Weights of a small image classifier: 9700 steps, trained on photos of plants, animals and fungi (iNaturalist).
Rows from block 8 of a small image classifier, named by matrix and row number. Rows with one number belong to one neuron. Each number is 128 + 24 x the weight over its row's rms, rounded and kept within 0 to 255. All counts start at 0. Numbers have three digits each.
After each neuron's rows are labels from the 100 images, of 14848, where the neuron reaches its largest size: "patch colour" is the nearest of a few named colours to the mean colour under the peak. Only what is clearly more common there than usual is listed. The data: photos of plants, animals and fungi (iNaturalist). In brackets: how many of the 100.
# u: gMLP up (value half) (model.blocks.8.mixer.u.weight, 512x512), inputs 0-85
# v: gMLP up (gate half) (model.blocks.8.mixer.v.weight, 512x512), inputs 0-85
# out: gMLP down (model.blocks.8.mixer.out.weight, 512x512, transposed), outputs 0-85

u.502:101107124152103102094148121149139154176114135143179139187129105166159128102126135125146103122095131121148151178144077148146149119116135116120154095158155100114124107155100118081112137112142209166147143095109079135137136107115117097118136144115141142106140143
v.502:145154123145136128147142124160162140133137123123164114156132113116091154140136140160141139115146134164118139170126136155105161088171112090110154117067062120141112097126112135113115133101137104158122144074148102162126123133091152117116117107140109132141143067
out.502:114145113123107160129130146101142139140075143135128102127145129134078128120129138146103142148169143123102163113106130117129101115106174120169131097113137200144119079147095134157121102132149136147094149091071124086134185125108142132107124065131132139119151123
patch colour: pink (29)

u.78:117108165103116144126145120159156095157110131147133113134159139130124113125122208110167079086172086156113141134067119155076104103173153133154107088131137156148112146123142083121132141131133123142121147122143159134075171110150155121123134107093156134118140137
v.78:127154139121157142108138141144168118097148113169090178137139140137095161167109119126129118154118147155140156138122122112106145145119133145130187119115131134128097137133147114111142184127109199129118094089118098151143091127123111124101068120088118152101181119
out.78:143153094124133113121118103129126133152160112139117166124116111117125146096095131091127108150120142141168127088148130119055181100138135097096120197139123156153116110150142143115107092138106128103152098148143107151107103135143091141168107128139139150138132135
patch colour: brown (51)

u.467:149120101152113106112111146100123136118164090143145113130136122109128121119161119128117124139104103123100104116160134136126083060155105140122135115117103098165159117097108115184121122085141167124122148100119140136143148114107145100098144135164128121079113104
v.467:110095109147109146110119127143181123123143113122113125119137144106133126124125125160151103165140116103092099104109124126171089118140127142144138162125131108135168141078142145161117147192098136150085108105130119133123113072125125112113129096069122112145117137
out.467:118105122140115149065071091131119123105132124165141098092149122140144104127146078124153107098152080150075114149099126140122113146123154134119101117143147149125131130111136124144067117152166113163152130120145168081120145122114133081109123139134143145119177132
patch colour: brown (61)

u.167:140147103126101150140123119137105142100105099152115113157149121152117128093087144108148137132154080102164117123107138153076128117120172108147138092107145146105139157122128118135126148117150110132160122147121158081090135127119156115142094123131136129145161132
v.167:119127130133116122140130173123103111141087084139094107166107092123131118118130149102126140134165138138076095149112122108121149123141172130131127100159101123118098106151099163147102180096080144117151075149159156131145109112110134093155113148115109110104180095
out.167:101125158106187153109160146145100090108137140110080154101129099144101151115128135155121136126147099162089109118127146141102133149181125136112122100143088133092123088122165157143132126148145161101113130160154098130119148146117143115120082099109127098088149097
patch colour: pink (28)

u.103:137159138138105087143098086156123069095117174156129138164110118111155159093059098119112117117143110125151119137164155124113159120125115111122100126136122128117075136143110117093190123114105109127077086114106125129110140103152175136151145100106131139084114143
v.103:135094117134112088104116104127090140080147084123115120104150151110114138133130148089148170106170111151116111120106132134145131123177134158128100157127093093106172094115125157170146093137146142088073133147119160120150119127186190106121127123148168109125123112
out.103:104128147178100113098075115135131125087156125134114135088147158157125123159118124151122126144141120098174096111149125100108130125120112133103158130124120154130143126106109142164115102087108144161104156117166124122146132156163122118167115119101113143130153151
patch colour: brown (49)

u.481:193091155109105101085142163104088166129174105129136103089150154134078149098140134114104144098079120109137110125132138161134121151105133115131088106128124166131173127142127113156113157112135126168128114088093073117120102130136161129120100123139142119150122133
v.481:131136180143111129140154152144164053087100111146193158163155147131099124139123142149096155123088114151125147127163151096138112105133114118108163114121090103182148134128094111136112115097123136135097133098117124129139130111147124105089134121090102148150124125
out.481:119109125158154169085147115109100116144136121139142144142094140158094132163125097158162149156121118124147150137145125105124129173121130084142125109131137139136137115157083151154115176185117107132113137109090129141075126143132111095115084156171181112142160133
patch colour: brown (61)

u.95:102107127150131109128117159136117089098138116115117114136132156114119122067173166153120102179171146183107112120127158145153141132162123119128098140107140089111172111203110140123105122109148164140142100152172133125095069108129122115130134109121134165108159165
v.95:071106097123147137113156147173109121115110163134138166153136143123124192126141105116078123164138094100123132050138172169096109141165146137146115153106139106103108142146111146116129118143152141132110147162112133118130133140120174131136140155143133150110094072
out.95:142140137145118117141106150107103130184098144103163141161150114128127113142144157130091115134125131158124173107087154142089134130120134125120146118172126190145132142181117120098076107151157131135134081119162089107189138131099149121105099116103104159139191168
patch colour: brown (50)

u.288:124137093128130104078096111146147141130127142154120150094184130110106138113122114171118130151125125127179153167150127114181128147162136150171110123140173143136116096129141182124121097115114124115116147154138108069110136122127122100129127142131118162142127110
v.288:145129084125103145141126138095120143128093157153119124132162178114188117138121121127089120143121114111137126117084148107100103182152153132147118133172167089097153134139156194152109126088106117163149132110125075116132128091114148152104155141132150130101118117
out.288:141098096140178151142169134114168142132121132166108107142132096103110146118135166125096172124100132153094128127148117133150121140108163104113132080146078147138113166169181174107146174105090139106109112127160141081138174105128109132141087102129155159131134155
patch colour: pink (33)

u.411:120088104091136103151124130072127075136131128145125136153117133111112108093154112144160131108145156110132130130121140126151172169124118152095135117161133162162130138121136102165104119169126170128159115144155122152136141130096119098133072154107133136175172132
v.411:145157133148114097146185129155144103114173154149136120153136123072124134102115119112184145112128178126182165124100106141124111123125055128108126131117142129106118158111144131135103170132102141117114140108122101144156137119177177136105100116100140103103184093
out.411:126094106142085134119092104139138168125118133107112128144111085130135139165122089092113153091153096140082109134177118141108085125145142106145173104125124179161125140113131124161168171115157146131153098126142128119109131113143138139168131127148136119142135134
patch colour: brown (56)